config = dict(
    image_size=32,
    translate=0.12,
    vocab_size=4585,
    encoder_arch='densenet',
    encoder_depths=[4, 6, 9, 4],
    decoder_cross_attention_every=2,
    decay_fraction=0.3,
)
Rows from block 3 of the text decoder, named by matrix and row number. Rows with one number belong to one neuron. Each number is 128 + 24 x the weight over its row's rms, rounded and kept within 0 to 255. All counts start at 0. Numbers have three digits each. After the name is the row's rms in percent of the matrix's.
# fc1: MLP up (decoder.blocks.3.mlp.fc1.weight, 768x192), inputs 144-191
# fc2: MLP down (decoder.blocks.3.mlp.fc2.weight, 192x768, transposed), outputs 144-191
fc1.561 100:115139149103133129114129071116137098096125145114118175129127132110110153106116133097159076135140172127138108121141153139141150118143112110122121
fc1.562 110:131115129102155113145161121145106151077127130154160122128124158131139098128095127106095136138112127110096145099098101161126143166167162149152093
fc1.563 095:148166142131140132125153142117178158061092179141155149121156142119118104107100157091099148119149146077137125121136114147126144125153145118134166
fc1.564 094:109096157112153143121141110133087117108130157118069143155155118098096124162131123100101110134146098131088142126087145159106105123135138110111117
fc1.565 105:095159121152137148136120108158122146129162148149168108118113133166087101148105089095096109171127163112103117172150142177099088122165178142166132
fc1.566 106:156151116132149094164149110120135135098116165123161149139119145127128093120086119132103125073126165111113124111139100104133131123148108134100140
fc1.567 096:123147104139154102092125083128135093111146148086131133133163140125102158139144116106121120153135148112167080129139147150100114169166168126119174
fc1.568 095:139114128162138098155156123114146160129086165102203162134159136103106124166053124107133159080098168110108123099128100126125147164122105120152142
fc1.569 103:091149112137118152134152080103094120113126166122109114140161124119158124113157115132100136104112132098105144148110190150081119160155150150099110
fc1.570 092:111125131134109090143113149115157137119115136125152147137167140126099137089108112124146124142104105097136175124111137155079084119140117062145094
fc1.571 105:116144135118122114127141095087175152156139146093145159140122159108152160144074147088141157140163151138175102113135161077107134164127122102135111
fc1.572 098:136106103153128117141157075115110161122137151085155114168166114119101158136126175085149156088140157105110141135124124130127126154168104124095121
fc1.573 095:142142158125129112076159125099116123130090148142091142138207154100170157101142122095110140091141141121123120139141122107138141153145118116111130
fc1.574 106:138100145141118094103138110105122131095140144097102155124161134146097140135149163098140159130118133141142091124118154179138124110105124118108144
fc1.575 099:104096136128150098131123121105172130104103127137094124151128172151163144149130134150130150112142114092134093126116113141109119102085144128113152
fc1.576 092:079126110153148117100086077110110139125124147120113129136180156133152135171081121096143138109162148102098089144124174154079135157141130139099135
fc1.577 110:130123101110129071124160153129125110150156156133125165137160117086138128154105159145095179144142122127112147112085118120105146098135157111128135
fc1.578 100:105124080149176105088132128138109132140123161108117138104181152143106143178119115147133149105129113094078122144146138128122139097127102122129126
fc1.579 097:140172130173122193146094131110154124111149136176183101157131084106103113121115090103135192125104120104104136116133100148084087151185124112176121
fc1.580 106:111137112189151131119114112143140125111152119151146115120176148136117154155097131113124121135108152115077135164126164173115113141196145133116111
fc1.581 100:125178154138145092143107072128152117104088131098124152164144155140131194156129139118155118114096164076128127113145145158133131101169126118075218
fc1.582 106:115134188094142123077124137125081114142124123123109160114150167124181129131141146112136092108150166134150089137145149116135169162094129104124128
fc1.583 102:121132162119157169102144136153116123104093143143166126128207114123084107199127148088150107122105149106112125151128119133089125127218116126119190
fc1.584 099:127145104156137131163102152139139149111138165151137093146125140138112153128122111127152126152167116086132129105125108125089091094126153099157156
fc1.585 098:127130082155113107075144127101160160113129129099156171162142127114152131102081120121143140101127169109139071137154192157100106142103106132169127
fc1.586 095:112110156120128126132149099148157151079124138085118186153169140107153116152077152129160123120103166123111124116140145127119181134139107116113101
fc1.587 095:113170151141123099103107128141120129104136114104116169129123132150110111115139112107146094149130133133153121101134162154122166140117091129091093
fc1.588 095:143192154133111097132138087109140109112165202125132145171140099143118106160151127138081124143107112131104152164120158128075128107164119098097162
fc1.589 100:132122098132128099120115139145137173162113139125147129119145173124139102140082100115114125098127109114125155142141114154137122101119105131155137
fc1.590 096:147141128100129068123117105141135115134128132154102127111120150083108097163137125098132114090154140117135116128140131140133127145171099101131148
fc1.591 103:138133139105171083104118116101100153145137142156160106168162124090130117153089126120131168104116126087117131121098148115114146126145130123105133
fc1.592 102:164132127076153111098176130127118140096109169114107155140119153074113130123111145155137127111149125128139111102151107099155144125135114088117138
fc1.593 112:122128110158113084139107139102160114128137132123129094142133154149121118092132079116094104138121105080084115138101148145079065159116184134181136
fc1.594 095:122131129130133113137101108142132134102115124113121144121115165121125154097132153117149135101133113142138107119178116116112104097140205125133105
fc1.595 108:119150157161128093132139085142148105073161113111155140144148148136095124125120126102127174075117159099133099137136127130121074106116150141128120
fc1.596 096:113124149136143131130155084127125131097169133125110116111153106135112173136135134108133146099102155135175113109151147126100133108160109094112141
fc1.597 105:112111133148137143158146131105134166122123153108166129161153115143143132145100135126124156136112148114109068107138117133128116115123101138114136
fc1.598 108:109131125126125125107163098110122141106139135145117133113151149148130120120143166129077122120128147138129145127091134165134124134134145153176138
fc1.599 093:135133136101116139117152121105112133152121183096135157152148115131160134112125110124110182107142173106141122129155119115145150152117114086107125
fc1.600 112:125126130099149141116135130115148173113102120135153148135143135064159105105106140121153126117128167090123104140144114093123132126166119114141127
fc1.601 102:178176106183152132141138123113157153121139127108132093161133090134150162128096116109110155143109130095100108104124122128130107147177100127117107
fc1.602 103:131183124135144116118148101124139149131105141122131102135119116132076175111112109109163104107128153106140154114117134129101095155167124089084118
fc1.603 108:136131136158158131152093104144171132126131127154184126146135096139121073160127135113153167075114163116104133126122152106133121149140122147102102
fc1.604 093:114153118133158138122119140141133134120163167139116139162126142131149121157066137108100136150186111129135134123153144100106160133115130123152092
fc1.605 108:116165111111145098115128125114164155167122139119159128135128141106115153161090110075116122133149141102121102156127132142079103131174118123149101
fc1.606 105:102133093139148151129141092119120159098131187107146129152138121113115127125127111131101147085123157039162160140109153131097129131156141127130141
fc1.607 093:146114172136112145083161147114100103078105140098154154170202146082139156109136110131080141136107120125137125139135101131134128111151157114108124
fc1.608 105:154164134115131083123138107127157146133139128103171157152167133120144133134077157118150149119132147096082151133151148119134125134181096124146128
fc1.609 103:136166108137133125148104117141155119108107168111154131153124175143144128130096103094143115131172121134135152149130096164103076135140126076191106
fc1.610 090:123126127172133121155108147148118202117154163156129124115155154122163116144085118129082112106107086106089112107147130110100100098111138137147136
fc1.611 088:098153130144135116117167098102131144133128175152124124130180160117127147119097129115130148092157150078147143150137103131117119128166113131140182
fc1.612 101:166153159090124106114141139125143117125125162191134126130137136128127126086118135086119116115136098136106138092116130148114113122121165111121148
fc1.613 096:074124134138155121163147090120130136114109114151119129122138116147126112151100134132132135129117139130104127130143119119139126119189144154118094
fc1.614 101:155127142145153120123163115104139153112115178131146143141156143119095155134133155085124138053165130136114121127113115164143114130158110086128158
fc1.615 099:125146138161136141121122107117149163130120170116159130152155138104099118127104103099132141128113141090123119160133124144113139147145110098149155
fc1.616 107:127124117110104131088115112139159101105077155087136196133177134094129118125115136111166125136145156118158110132183152122107151092147093097129148
fc1.617 096:165121133130146116065098109120092160103149146085133160138145153116113125106092101113090126085124122116135101143134172115134140141105142118142124
fc1.618 094:117153155136155094113106132132144162168107136096136111128163121117161102155087138079110136099110128103103176141159145110094115188129128150132122
fc1.619 107:143166153124101126101139146093144095144155155114125134165117121167120138092141107106114147144163133129158165158108150138130094109117112097129123
fc1.620 094:122107121120142129070157094112104125091124136150155175157114145115138088082095086135120131129128156112143154137095146105148165187110129112139146
fc1.621 098:159158099115134109084149153124105135126103169122133110086186165124100127160114146125140122128164115109153128143119147169113149107151153121147161
fc1.622 102:128157167150111076122118109095172153114138173124135147149139157134130162103123105070115152107122135106107117142127107172090095150160154109120144
fc1.623 104:164133127116168120099133107149093113096073160201161173132139147081127090116144113138139083139156110130101134110140106157104134149132107072116166
fc1.624 098:121097109098144123152127083107137136096113129143136171172128126120110148100106173145146131108165124134114168103085102155129068121159154108133151
fc1.625 106:071148125094149139116142146087134130153166154088139177130131127145111108106116130129098138109116144086147112117133159119143121116148132122121158
fc1.626 105:163136132114140092067157163087149120141141153096142173151157137107124153109105150120155172121156149111181140150119157115121087111180134109142155
fc1.627 083:103125137144139121093135109122109146096122173140132162158187166125132098139119099091115154073120122086124098131140124142105131140130132102164165
fc1.628 101:124135103139145103123089131132079163138131182154117096171151102160134147158096111103148132085142092121101121090127111151119156121101161114118118
fc1.629 079:110131135164153103099106088112127145091099158134162158133175170108139111125115127098133143113132118094129123112123144152101106158190127121157144
fc1.630 096:110125121133137131134146095144115148116110117098149119141133139138135147148103078060132138138116114082112114130111136169109111143139137143138117
fc1.631 095:140116153183092154117173129149123097108132120148117106197179124108140140117141147145095160145164163121153123144116134127089115145116159122114122
fc1.632 087:117121135156126101089101075092134157125131118102153166135156120126124155124129128092137156065129142110127115154128186167103094151166123132122125
fc1.633 103:131096140149156120136137112149113102118104099125150100131177144120106147151087140136150192103123127112127138132106161133123125129173160126110130
fc1.634 099:101080128110132097122149125105162143137147138148137170127132129115129126162079166147161142040119164115116102126102163162140162159166139130108143
fc1.635 098:122143157122134130113174102121101142132136169122119133111121167101130135119112189133123108138169161151149095120146100121153165105116145070114158
fc1.636 093:120179129164117089119125127117150133127178129099158162111178134134130124125118102120079143114108147110131152154125154113097127129158102133155163
fc1.637 101:151123143127112114091153107085125112075153121152126095146131144132132125113130145130101162079182135124122073151089141166135107120124182118137115
fc1.638 104:115144083120130099090147096125115121130131156083111137129174171125135099104097118143137158121129116088107135136114128121147129108139096100208157
fc1.639 105:118136176134103118150158102144118111105135137151137148183204128094152153128133125110119122131152132109099105142129126149109115149123133135143119
fc1.640 095:101149161128119127111119093081129132130131145113117140118136144156137123085114134133131130156133201095120103147117156163108112138142116096106119
fc1.641 080:128130116150147114115107092122123169074127165122146151140180165113153090118086118103130136118139112098125116116128140169111098149172151114160167
fc1.642 110:097113119144132142163172103127138151085154154144148124141136130131097095159146162093076112097101140149111131120130130148099098116167174125105137
fc1.643 095:079133119113105134134157098094131147110147155079149157177115110112120163094132118115148094092097182091136136122145146103140122100128115100124158
fc1.644 099:128142137087129143124129109107133117130119150129123109189134140119112112100143131077120177113123136108108137125097106160120126071136161135126122
fc1.645 098:131138135104115104139169108140143103149087141121103187132151161116108133108141131115131106106122121103129094133153127155121119155135108122122172
fc1.646 082:104139118153136106124114089102114148089108181129143151164177143122138104120090108090121139093129124083124100102121139151090136147150139126147155
fc1.647 089:149170128099130081143129079138167124113170108116132156159117141129120127127103124148119158148106136125141093120153149121145138106069131140158181
fc1.648 100:125158149139118106105173079090134127125141144142092115159146129115132095108129135115137111124153155092123060137138119160139152104142116141141156
fc1.649 105:136104110158160135126117131133102126129122128154127108162149122131087120207123142123096125119101098113100096115128180168141140129149181133158145
fc1.650 109:138122127153163128127124129132113166126086141120157147136127112145112139119110143105157109136127135104147100138129168134092088153103140088130139
fc1.651 113:123150162132133096130146135139149098127154156138135106128144162139127163124126138116122131137131154115135128113107132195127133116131143115123104
fc1.652 104:131109131160116104128112089146120138137173126119106158136165113100132138188098117105106124098149122123122095125118172115134088116151130139173142
fc1.653 088:125134105132128104083125067089160137107162147112119138152140132101122119108104137101134179097126126103109162146116143163126111167174144124142113
fc1.654 094:158141111117158127154098127132130102066115146119148132136123103129101138118130174109123096095102118144143132086156146150122114065163118122107158
fc1.655 103:159149137105110106087140128078122101096120136131117101173134140110171137110124149146107164065123164085143145149102153166121153126141118145128157
fc1.656 099:126119107173111091136099122121149171109143152136134167122152164104115128113098102131162113130114106100107121124107180177064084166120129083151131
fc1.657 098:139123146132158130137117126145121153101127105098106134169132127095115133183088124090117163112123118139118089113119131128117136181144146100132088
fc1.658 099:076103113131165106133182130111126139105123155130175139138177124098131073124114154094134145086097125098103128119145100126112157134128155126155153
fc1.659 091:088144103092146153137120121138190110125122132144166162142129137092116118176118141131149098132160145108132087137159125141078101102142118104137116
fc1.660 097:112154155123144113097140074130147113121098140141114113183135150077148118127125142127140122157137151127132087129164123147104158133142115127128117
fc1.661 100:113128135172139122114146127117113132121128142144116108163180106139154132174156170133125120118137120130126122133126129139111096144170146107138158
fc1.662 101:140180164159145117157109104094164108126132146114158139157118130139087140110131142050132112122127137120121117109123106158145131090165126102119129
fc1.663 107:135191104126131119107175135106116164097135185109197153129136142119118098108110104111121098144137115131121161137119127130086135102129137111142127
fc1.664 089:116140112119130073104151137111120144143110174110158109121146148107126134163118169127140126083167144114166140149130162124106091117159164108125148
fc1.665 091:151171171164122132107170099105150107128163119124134126191125104116057134112097103151106166139145127109114100113143103138093126083115169099146111
fc1.666 106:141132113112119125129146117161144165132146132102157157168120132144155129139111128098126142099103179068121153133185150136140111151129118147141106
fc1.667 101:134146136160119092097086133079113137145122123143151174110179148103152161091118111131133135148122115120124119140121159171113141099137134090110093
fc1.668 098:153152116184125150128076123102137161125149151141174097190121088127109121112114091092142162124143110120130146122084146139072127182117153069182141
fc1.669 108:079119112113120131118152103141122115121137130160070111123186126096101128183148148099142118140112108131146094145115124166145119127187167135127147
fc1.670 098:170200109170111138117129136132122143138158158145151127145152113099073157109099095143116111088128122118107086153104128140091125151125122100140129
fc1.671 084:107149124174142084109123094112133167104115169105150137134175161116142114128108115102133132091141116107129123129130156159090116169147108113168160
fc1.672 096:133103144126144083117121098055138108119136114145152138132125148119112121121123120151130167143180138102131074114113118118130136117117177141158139
fc1.673 113:116112158188143136148182138146124171107099158175125129123129103136119112129155146113139111136094107136100131143129088185104123137149144098169139
fc1.674 094:105146162174124118122090133132149147113111131137204115128156134115127162115099140087167133080100157097105112125144126146120147134150123146171108
fc1.675 104:124154120128144132121172112102123149107150154147134171126130118111121093107117176125119126106154152124122105116161100145146111116182129115168139
fc1.676 087:115127142143158095088130146083203125156116125142210142121157155118084117106104077096154162130115147059159155167134166148087106154158088113156136
fc1.677 089:089160096140135082136114118160137130145141144119132131099133151143084138166131086099175122091110157057131143183158168177118099129180107135153153
fc1.678 096:109152139170162132151113121141179169143142151118109109144130129129091149159120126106141103143103102076102116109131121132075106141151154145159139
fc1.679 094:168132091156117102144145080142157171119121141138178120160153144129135107148152130113134125074091160102136140161165120139134135173123122144140116
fc1.680 096:151145111117133087081128094148153140114119149135081129138154147082124156109165128110125144086160099148165165149136127110126127152181109107173179
fc1.681 111:134192154157095111136099119107158164131107115122153111127116115136123148098135133116165122128121140084119111167184100145119110120164125144181155
fc1.682 104:136142147130159097140145104091115138132080135112123124174149116115132152133111146130108174083104150086132135144086119112162134160152085133130174
fc1.683 100:141158132118112116114100097126119124124108168139143130155190128101140147142154128140123099086091125090122084124166150139136144161153115102103192
fc1.684 104:130133126095123105147140142136147123129157123114164189151117164109127111141113170158131180098092132092115161131112152161150144117153170128152156
fc2.561 098:105109186097153174120140109149075140142107120131157171097132151130111136158114134128138127175134137156186119129133124127128150116130132120095114
fc2.562 130:121119148118136154100131197150121155107105140130148080166165122113095139129125111106135132114145095118137126141129142131050101114130179117123098
fc2.563 085:123158146149144102155116074061131155094085162111159138146116145159117117119079180085145140088118136135145127132152121140116186152150125106143123
fc2.564 106:133116112133135115136076161121191131131117110156144121113090127141136108093116091136135103130127204117142117139124148096127151162123124146138125
fc2.565 107:079148120140146117136144133128094150155111108084156098116162118137127149124118087118109144109136146067118115153125091106080103154172103129139091
fc2.566 114:113130120148141097170113095098170094121120124149124127136109161132161139128105173127108166167112166137144159118131133128155154121156134144125137
fc2.567 098:124141078149109103135076101165128113116098131117125105144148115103144129087117118129162104112113092127171154091146171154119138130140161126092099
fc2.568 088:135145136190110113137096111062120091116097155123146152118130118135138139109134159161118110104127140160135138157110147094163156138174102135115151
fc2.569 109:132098152160114089136171133120101114118133149095132102147129159129124129138143128117143048145124105143154146087132159131112170156113152115096138
fc2.570 098:129109104134071077142149114127144134129131097131163160117168136100132113146096126164097113121111108134161149133145118157114145120119134109163136
fc2.571 108:103129145124111122150114140153129131187120154132178161133095116099137136146094111152161115176149119131141114125103133095123121129097126110128080
fc2.572 103:141119185163141099119102107115123142087121118104165126163139170107139130140140113095125144101101091133122131110109154162126117141145148134079140
fc2.573 090:105124161159084128113109143119112169129110104118154104112172137138172140097116120147133118135077095159115102138149136119145139105132145143143122
fc2.574 115:137132146134154165098078127130144140107124139142086141127137107161148103140147130124090163125114120132116133110092140179125086123116130141079165
fc2.575 111:127087100114209153123129130142137137099135160133082105147158150162159102103119081138097158130156114095087128134074099143121102121096106134083141
fc2.576 074:099119136158122127128150110144148159149148108138140128139139114090089110129093143110136140146115128124102160141149153143081116116147176129114141
fc2.577 124:138150129115122136123114159135133103136138100141111122086100126136162147127119123143104127138143151144100135144128135086136114108159101159114111
fc2.578 108:085127129125148100127164080102124091142121152148148079108144158154119136089147086105141200151156093113124126105133090128130109151142157097088162
fc2.579 110:112137108108111158121184168141119098142118125118073151125128123124177122107161143154100133111131109180133154100133082124126131114130115128091101
fc2.580 096:121096102143146117158114125136122157109126117149134130135126112115111110137125118119133144133114111074089117162115143150116104155154105131154146
fc2.581 080:150132142126073120140109106122136116168151132126158143156172084096133153133155129102156113116148129128161103110125170135119122147121136108118141
fc2.582 099:144136153122108154173148158107121120102116096143148168109118113109144143162142155125138110183138147167154155105141086132121130141174123107119093
fc2.583 115:110094129102153127127160128132128068079130096120160114140130073142119082134087146165122154070111139111115089090109108125134146105162142153124123
fc2.584 092:134145167161130179121108161183119129144151110107114102118106116142152098177094123130130140123133131120146112160135106167148117138146101168092072
fc2.585 085:096119114130140160119102117110132149134144105116132101102137106135103096112121150131146160116124116154108082085164158132135120201115172116119135
fc2.586 084:128111127099112165126115125130070136146133078104137134120097133096100126111118171164131134143145146145160180146094168149104116097145145142117088
fc2.587 089:128130128096088123125139108118118136171158140152091169150107086132128105127152135122152183137164130124097120153097126143162133121081121125114103
fc2.588 101:136119112160103150155170114147099147138078114158123142109075124144114123117100133122155102143154116136095150112134063157117155158089112144114135
fc2.589 108:115141132135087131079108157115126134138145163155132101140142129193083140142137072098134142155124123123105165158090120169103106114088110124132141
fc2.590 086:140130118149163140186137117139102128139084155083145170134105156146140116113138140142138113126134108109161129122128103134088117151133127139124093
fc2.591 092:153135157065116115089104103128138149136156133141108116163124130101127124087161116094158126112115145132104132122131137115112144129126120098150130
fc2.592 109:098149151190103090145114098123106099150130137132164103113088147173127084132095118206135130137151119150144180176137140126133150173125163127136109
fc2.593 116:126164102123107108130108103074111082134145110158124109131141121134191141119109114175110135135143096111111090111140082094125113129129115150127117
fc2.594 088:106150142122092130137132125139097136127142176146111097147151111151140136170142126106127179128110121115142135159135122121134131111136138162107090
fc2.595 096:091121116138125120066091114159115141134151148137124098081167117148102119102153131125167133110118124139097118137151170149101098128114175158102122
fc2.596 104:126097164136157133132098094134114120122097141128142153071141139147086128148131102143086150127109124113178124136157111141065098141149164131118140
fc2.597 109:148118137148144173138128132091115152111127166121179125150182127134142117158120144117099149165177102134115089112109083131130089118126169110151138
fc2.598 108:130176139094129115109160118181144140133134095148130118146133135093157103122126140149132103111098136143099157127122157128140142110137134122142097
fc2.599 081:125116139156170171143139115152132217118129119147166165106150105167111088122082131093131130136122121144096133125129132092113117144119121144099155
fc2.600 115:111106147075160134160081107121137144145114113127168105134152101123136164141118151102146153078115149082165075129148107083114109091104147110149131
fc2.601 101:128148090074116156100123148144149186110117138131112117109124082163145115186120163109128124128112141149076129127127131115155129124135090130127123
fc2.602 103:126143102115142118106159076132137112151068129117134135120109113145116098106114093133151098123124115106118135128122140124142144142113167109130097
fc2.603 119:111128134109116090119093105136135129176164119157124151154122120116115104136179166114139106111128147120137145092125137108161141193134118150105107
fc2.604 094:128097164121117089113131132144126109120152075115163145090119132120102156135112142152143107102130156156174119134138144129132138110096141151165119
fc2.605 106:083105121128115139089124148145097170162139127114146082090127111136131143153127078129129112134130153095113092196102129111120149152107082132143121
fc2.606 098:142129148176126140156142103139086127157140155120155155150104143118126122152076105123144091149134103157107152121154117147113100122087133126074127
fc2.607 099:106130125178118114116135142140135145156087113171118104120162112177168132120098123140124132131083160157129165108135153093124120130130107125106144
fc2.608 114:090116127187148124113145098100138129131127111119143104116120104137110139128086147100133146136157149148130109145151132083105137154158147162127117
fc2.609 105:137126116098111123169113146111091116105177113142081120098089113129147102143142153183142105118106141185125108125160116131130121106139103179109133
fc2.610 093:125137146099140133102114077072125150146137107157140100117133140088109100146151172123138147119106163182124122124112122116102125129138138108148181
fc2.611 070:122157154147161110138109067101143127129153135134150136147145142138101162116082128092170135129166144103144125106162134115142145098159119126148103
fc2.612 086:099105139134095093162158140099145132144140140138120184153143127143130161118132120123081128134124136144103149086100115107098124080165168147119123
fc2.613 087:136086112130095100125130095075126104144135106148138149137101131114117074062087102174146149151110134151098115156123133090152134116131105161137164
fc2.614 091:137109163112119117105123102116146116103130123116141141142138152070143129110079153087124157133118152161114117133134125173167128106171116124107135
fc2.615 079:137151124122109119155106115131099095149149063149118116112154080110119123162135137167151166131145155107127092139171076095130085117126149131120132
fc2.616 112:129147172149139129103091085101127139141116142100124139147102156120116148130102126093154112163121140148175126105106145072114129154103101156106160
fc2.617 089:116116128139112129078100111157074117115109122141089117144134144136158170120135115140103137074104080165135132150117170163125128146096127127112126
fc2.618 085:139133116158136177166118138119114112149133117144160114130155110138145134151107156114112119172117147172103161139148140128113134148159170165127103
fc2.619 101:103160127159125161136138137124145137151124157087115143130102091187150151154157139129109117099157150157160132126124093111118122119114137098106135
fc2.620 084:112083108116136143071075113151108127165105145110127130133109144140130088090114100143161113129128149163151144163152152103124136144095160130116107
fc2.621 100:135120127105120125128136128093129107118090128136169124156171109136139103127134117093135174158137116091093111095094076133119115133174134153113148
fc2.622 105:135130122164097164139142086095143160084114157111155130148180186099132142103100104093115131125108130146091136121157135135144108106158107111101176
fc2.623 107:109142179144107148097143129093095072152127128106134128109129146117093175102163122096134149143165095141102135153109115158100136143135146089141102
fc2.624 096:126157108160118157097140131154187124180148102127129117087103132117140091109103080170117141168119180145146164188136107140162137141126116153152103
fc2.625 113:125128083117080124140154145123124145143134144112131149100114080120113100130091157138126109160126143195140102143131111130120168100156128153124138
fc2.626 101:146140116141089140131178125099117114138078139128175154130145149118127142139165141127097106107133141121158122165150141134126135135174111124116119
fc2.627 068:096135108182101104140100092110110164096122168116146135187158140091147147090086103112156122127128114114131154136149165150089125136158152114124145
fc2.628 096:159177141163112099133116119144122168113094117119115142127144117117136108154095143122109128107095111107144115136166115186139140139142108148144127
fc2.629 055:125141143147128091146137112112133163106150160138154157150177141089107129130119165081125149123122114110114151119148136165099134113135135125128144
fc2.630 100:112122150129141119093086122162100164152131118116137131115123133120113118154103085124148125122125164143116121174150158077109100137115070104155140
fc2.631 098:095149162122133134106119114136137170195151123100122162105130159146187152126103116120114094124092137157136166117127188083135147090095142155104083
fc2.632 093:111123142147130119106133130110137169150143092145146145121144127109114131112118135082122133103097137104094132180125166161120129148185132137109146
fc2.633 105:110133143140116125124160117145140183154094116109147081164170129129141120185131142093103158083094154093126135146148181095100186125130166151125091
fc2.634 101:118100115086085116118159104111117128139112060132106155136097108072106132122110155178138093120122152161106123131108138130167137178127150140150090
fc2.635 104:083110164124154152145115142132143146131142124128145115130140137115112149169116170083090130156144149093142155124128171127096113127147176111107086
fc2.636 101:115120117165135139164133107120123128124089138173137107129139120134129125141127124179130122108139096160140133114135125099134101149108156115177142
fc2.637 105:113118130118140097114137158166124118153085145150098114156195115139174180154124129125128154102125145075138126130144166147099154131111147174074095
fc2.638 114:100119126125144105113144062109118115124170168119113128135159154173122141127123110075162158127176111079136128111093149125132111124155140115130130
fc2.639 111:133137101106116127162105121160130149118124155114107152129134102110145159121121088113115103099133127091133154133159150082131123157176103162177114
fc2.640 102:141115140066181145148121115143154143140147142169081104133115191142155136117101103154116166155138154092156146138092102116097100105122132105104134
fc2.641 075:097131120155136116115093098115129162116125156139158148137171147102079132113121135081132173109114114101135161123120138156113105144138151123110147
fc2.642 119:144092164097156169124174127107089127123129147148131114098124113131085139115119147110124171126148137120087090161100100168080134146104131076082140
fc2.643 100:101110129105146103102118152113133138148141112180077135093134142129149116126109109154156119158121130171145123125115140134097133090099127132083160
fc2.644 088:128091135142137111143139160103102129139118099114126108109152140126120154137150116162127122147138096196110198118129137125105142125124150096105102
fc2.645 097:136135135124106129105101157172142108146123115110136134134118149127139126138097093136136119141131133135142111139123175116134126140120101134136063
fc2.646 061:123155141143156083118107097101146178115125141118131148159153155093076093149112142099138167109136103118113161121135151148112121125119139131126148
fc2.647 094:094084145135133173078140155174090105123108131166131111121206113139115099137117093166124121102079103101110102145082150156086152131105134148104151
fc2.648 095:096148119148147160161133128116159124103131137180120104120143092139128126156152106100091127139131153117157089126148084162113098100113113142106135
fc2.649 113:133109117136137138122088146186099147164096161134113109169096123160122141157098115143145108128140112131156143111129138115141111145089149102154110
fc2.650 127:143145125155093138101132144173182130123128103081124168141121129093117145145152122104147089161123120132134099129131134151145120143109113129126121
fc2.651 113:097161145130125135129124120155129129166122159123137108138115166114135135155081106124129151104132117116133145120116097125148164133123098100127082
fc2.652 115:158128122141116133164137153131144102107131107151131126146120138140107135077137136159100138137155124153152141091148098131128131081123123119167141
fc2.653 099:059160153137106113125101109075151166101139151153137127134137127133118135133129107094132136101099137139120163151125115157106127113169152120116140
fc2.654 087:115094145129120110102127099122132106087086082133137150106151144141113120124142162081115155125111133105156069146173145149120135087078145144104099
fc2.655 116:162141139147091092158133129129127125175144164155121103143139153130173159149145137151132129166174123129138134134157120109093094119143140167091108
fc2.656 083:138132093149099099137118068114144151124144165124123141155121113141101128107094124172127103134124101114144094124129111093116142134105110115185141
fc2.657 096:110096096164092106138098159127110131090116148124132112156135110130077114158145088117151081134140132107124118129113176154120153136117137101147101
fc2.658 087:113114142110117145136164078126115155107149135065143146141115148126117137139075180104140116122116168138105116126135126154152131150112113186123093
fc2.659 087:078099142060144098129119067129107124154126102115106148124139149114140109206145142086103114111119126151158115082116128101131138106123117137116173
fc2.660 089:165121104117129131165108149173087157126123077144107125154154143108091103070176124147103112127142155134117152144116132089099109104134128077099145
fc2.661 096:104145138169123111114132140157118121154133158130141106121093117175134116146078122135168126145125139157123174127114114159133159110119136131123137
fc2.662 114:095142133161117168138145135126117093158184119108142137130111151124111124146120147112118162175169148160150122131112132133106141125134126095124103
fc2.663 100:102142167161164130105112132134105092178099124089109126153125196152120152148121071131074120128113100157130133152110097131123136118111142109126124
fc2.664 082:092132106169133109139131124136118161092065145102133137160116138122113154146156122113145104100111138125177144122118113148103111147175145119085107
fc2.665 088:164158152143077154103120095120116116099135137118154075114122121106100110119139107134144112121068134129136115175166124091147137138119118106156122
fc2.666 115:103095125129156128089127134124151141105133087110136150135112089118136102120123163097170142121133164125096125124140134134169130153076131185106110
fc2.667 094:139116082137094084148122086073121124128137124123111142135133156110116131135077133208092092162115087140111106115137140131121125106129123134162139
fc2.668 107:115128090095150142156138142141102090143132114147081134069078133133154125111117137158134118138146124169133109112131096136148141144155103185073102
fc2.669 121:120115082104148136109161136154086148099138137098129148114097107116104079130102143133145128129114134149103119150092133147149121125146133162099150
fc2.670 086:102168143164110131111121108120177132116167110138149109189092070148118120116193074135107111185124154155124156129136088103133116146131144138167148
fc2.671 071:088130138155144102151101096110145157106123168131130154146169151120113100103106169071133156113122122101139126113141128152110120138128158146108135
fc2.672 090:140121132058156149152089100077136129108138162128104125130155118141112127120158196111150130085172134114107087109094134156134098151166120149085190
fc2.673 119:118112160138120157143145125122121164143107138117143142135130124152105104151138146099139125145096122128131138135114085153132140144151153124182173
fc2.674 084:149113058157148114169121122129130135134094154105104157099124115144142136056123155147128126123134135154111132153127150112142149135163124154150110
fc2.675 099:135146081088143108154139151168135130119121134181105172140129092120124135162121161117108082125109138092097089132165147151118108102138148135156087
fc2.676 085:120125126181136141156145155159127132076079113147183147126145140151122117132112166106139124106130125139118147163139121137148128119111110117161110
fc2.677 095:104137139088127155118129110105110161167160119144123090092138116132137149124100124173123160169135160121128143150148146131140085119168142165146133
fc2.678 099:128153109106100185085139140184112102144129141113122142109119088109135123146106146146106095103120155185125123134117127136158131094138082105099112
fc2.679 103:108097134146138136094127119116117148086123130108135123115140084109127096132150166106157158086090135118096113143140158156171124153127167191113124
fc2.680 098:145108171129121146127124132125160155139135103120156177139186127105102122173156100117124142127115137149101159136124134107099077111209116126156149
fc2.681 111:123140110100131095154131135121089139161117127131129159095111111159130145116156117127155089137169113078136107133109120127153083121132112138135150
fc2.682 116:147148118141111103089080149128138143129106161124123119098150104138186153133181140114097177098116085108159137160167116118146108105124125151082154
fc2.683 099:110127132139109122135120080120078173154102118168146120141176098115151176102117119116124163105138110081118116126160131093136132152145123153132138
fc2.684 097:092117116129081131121146123121148105109104073146106140114109129087113099090148141126129088167092166158098102146141133157170132140138120180129117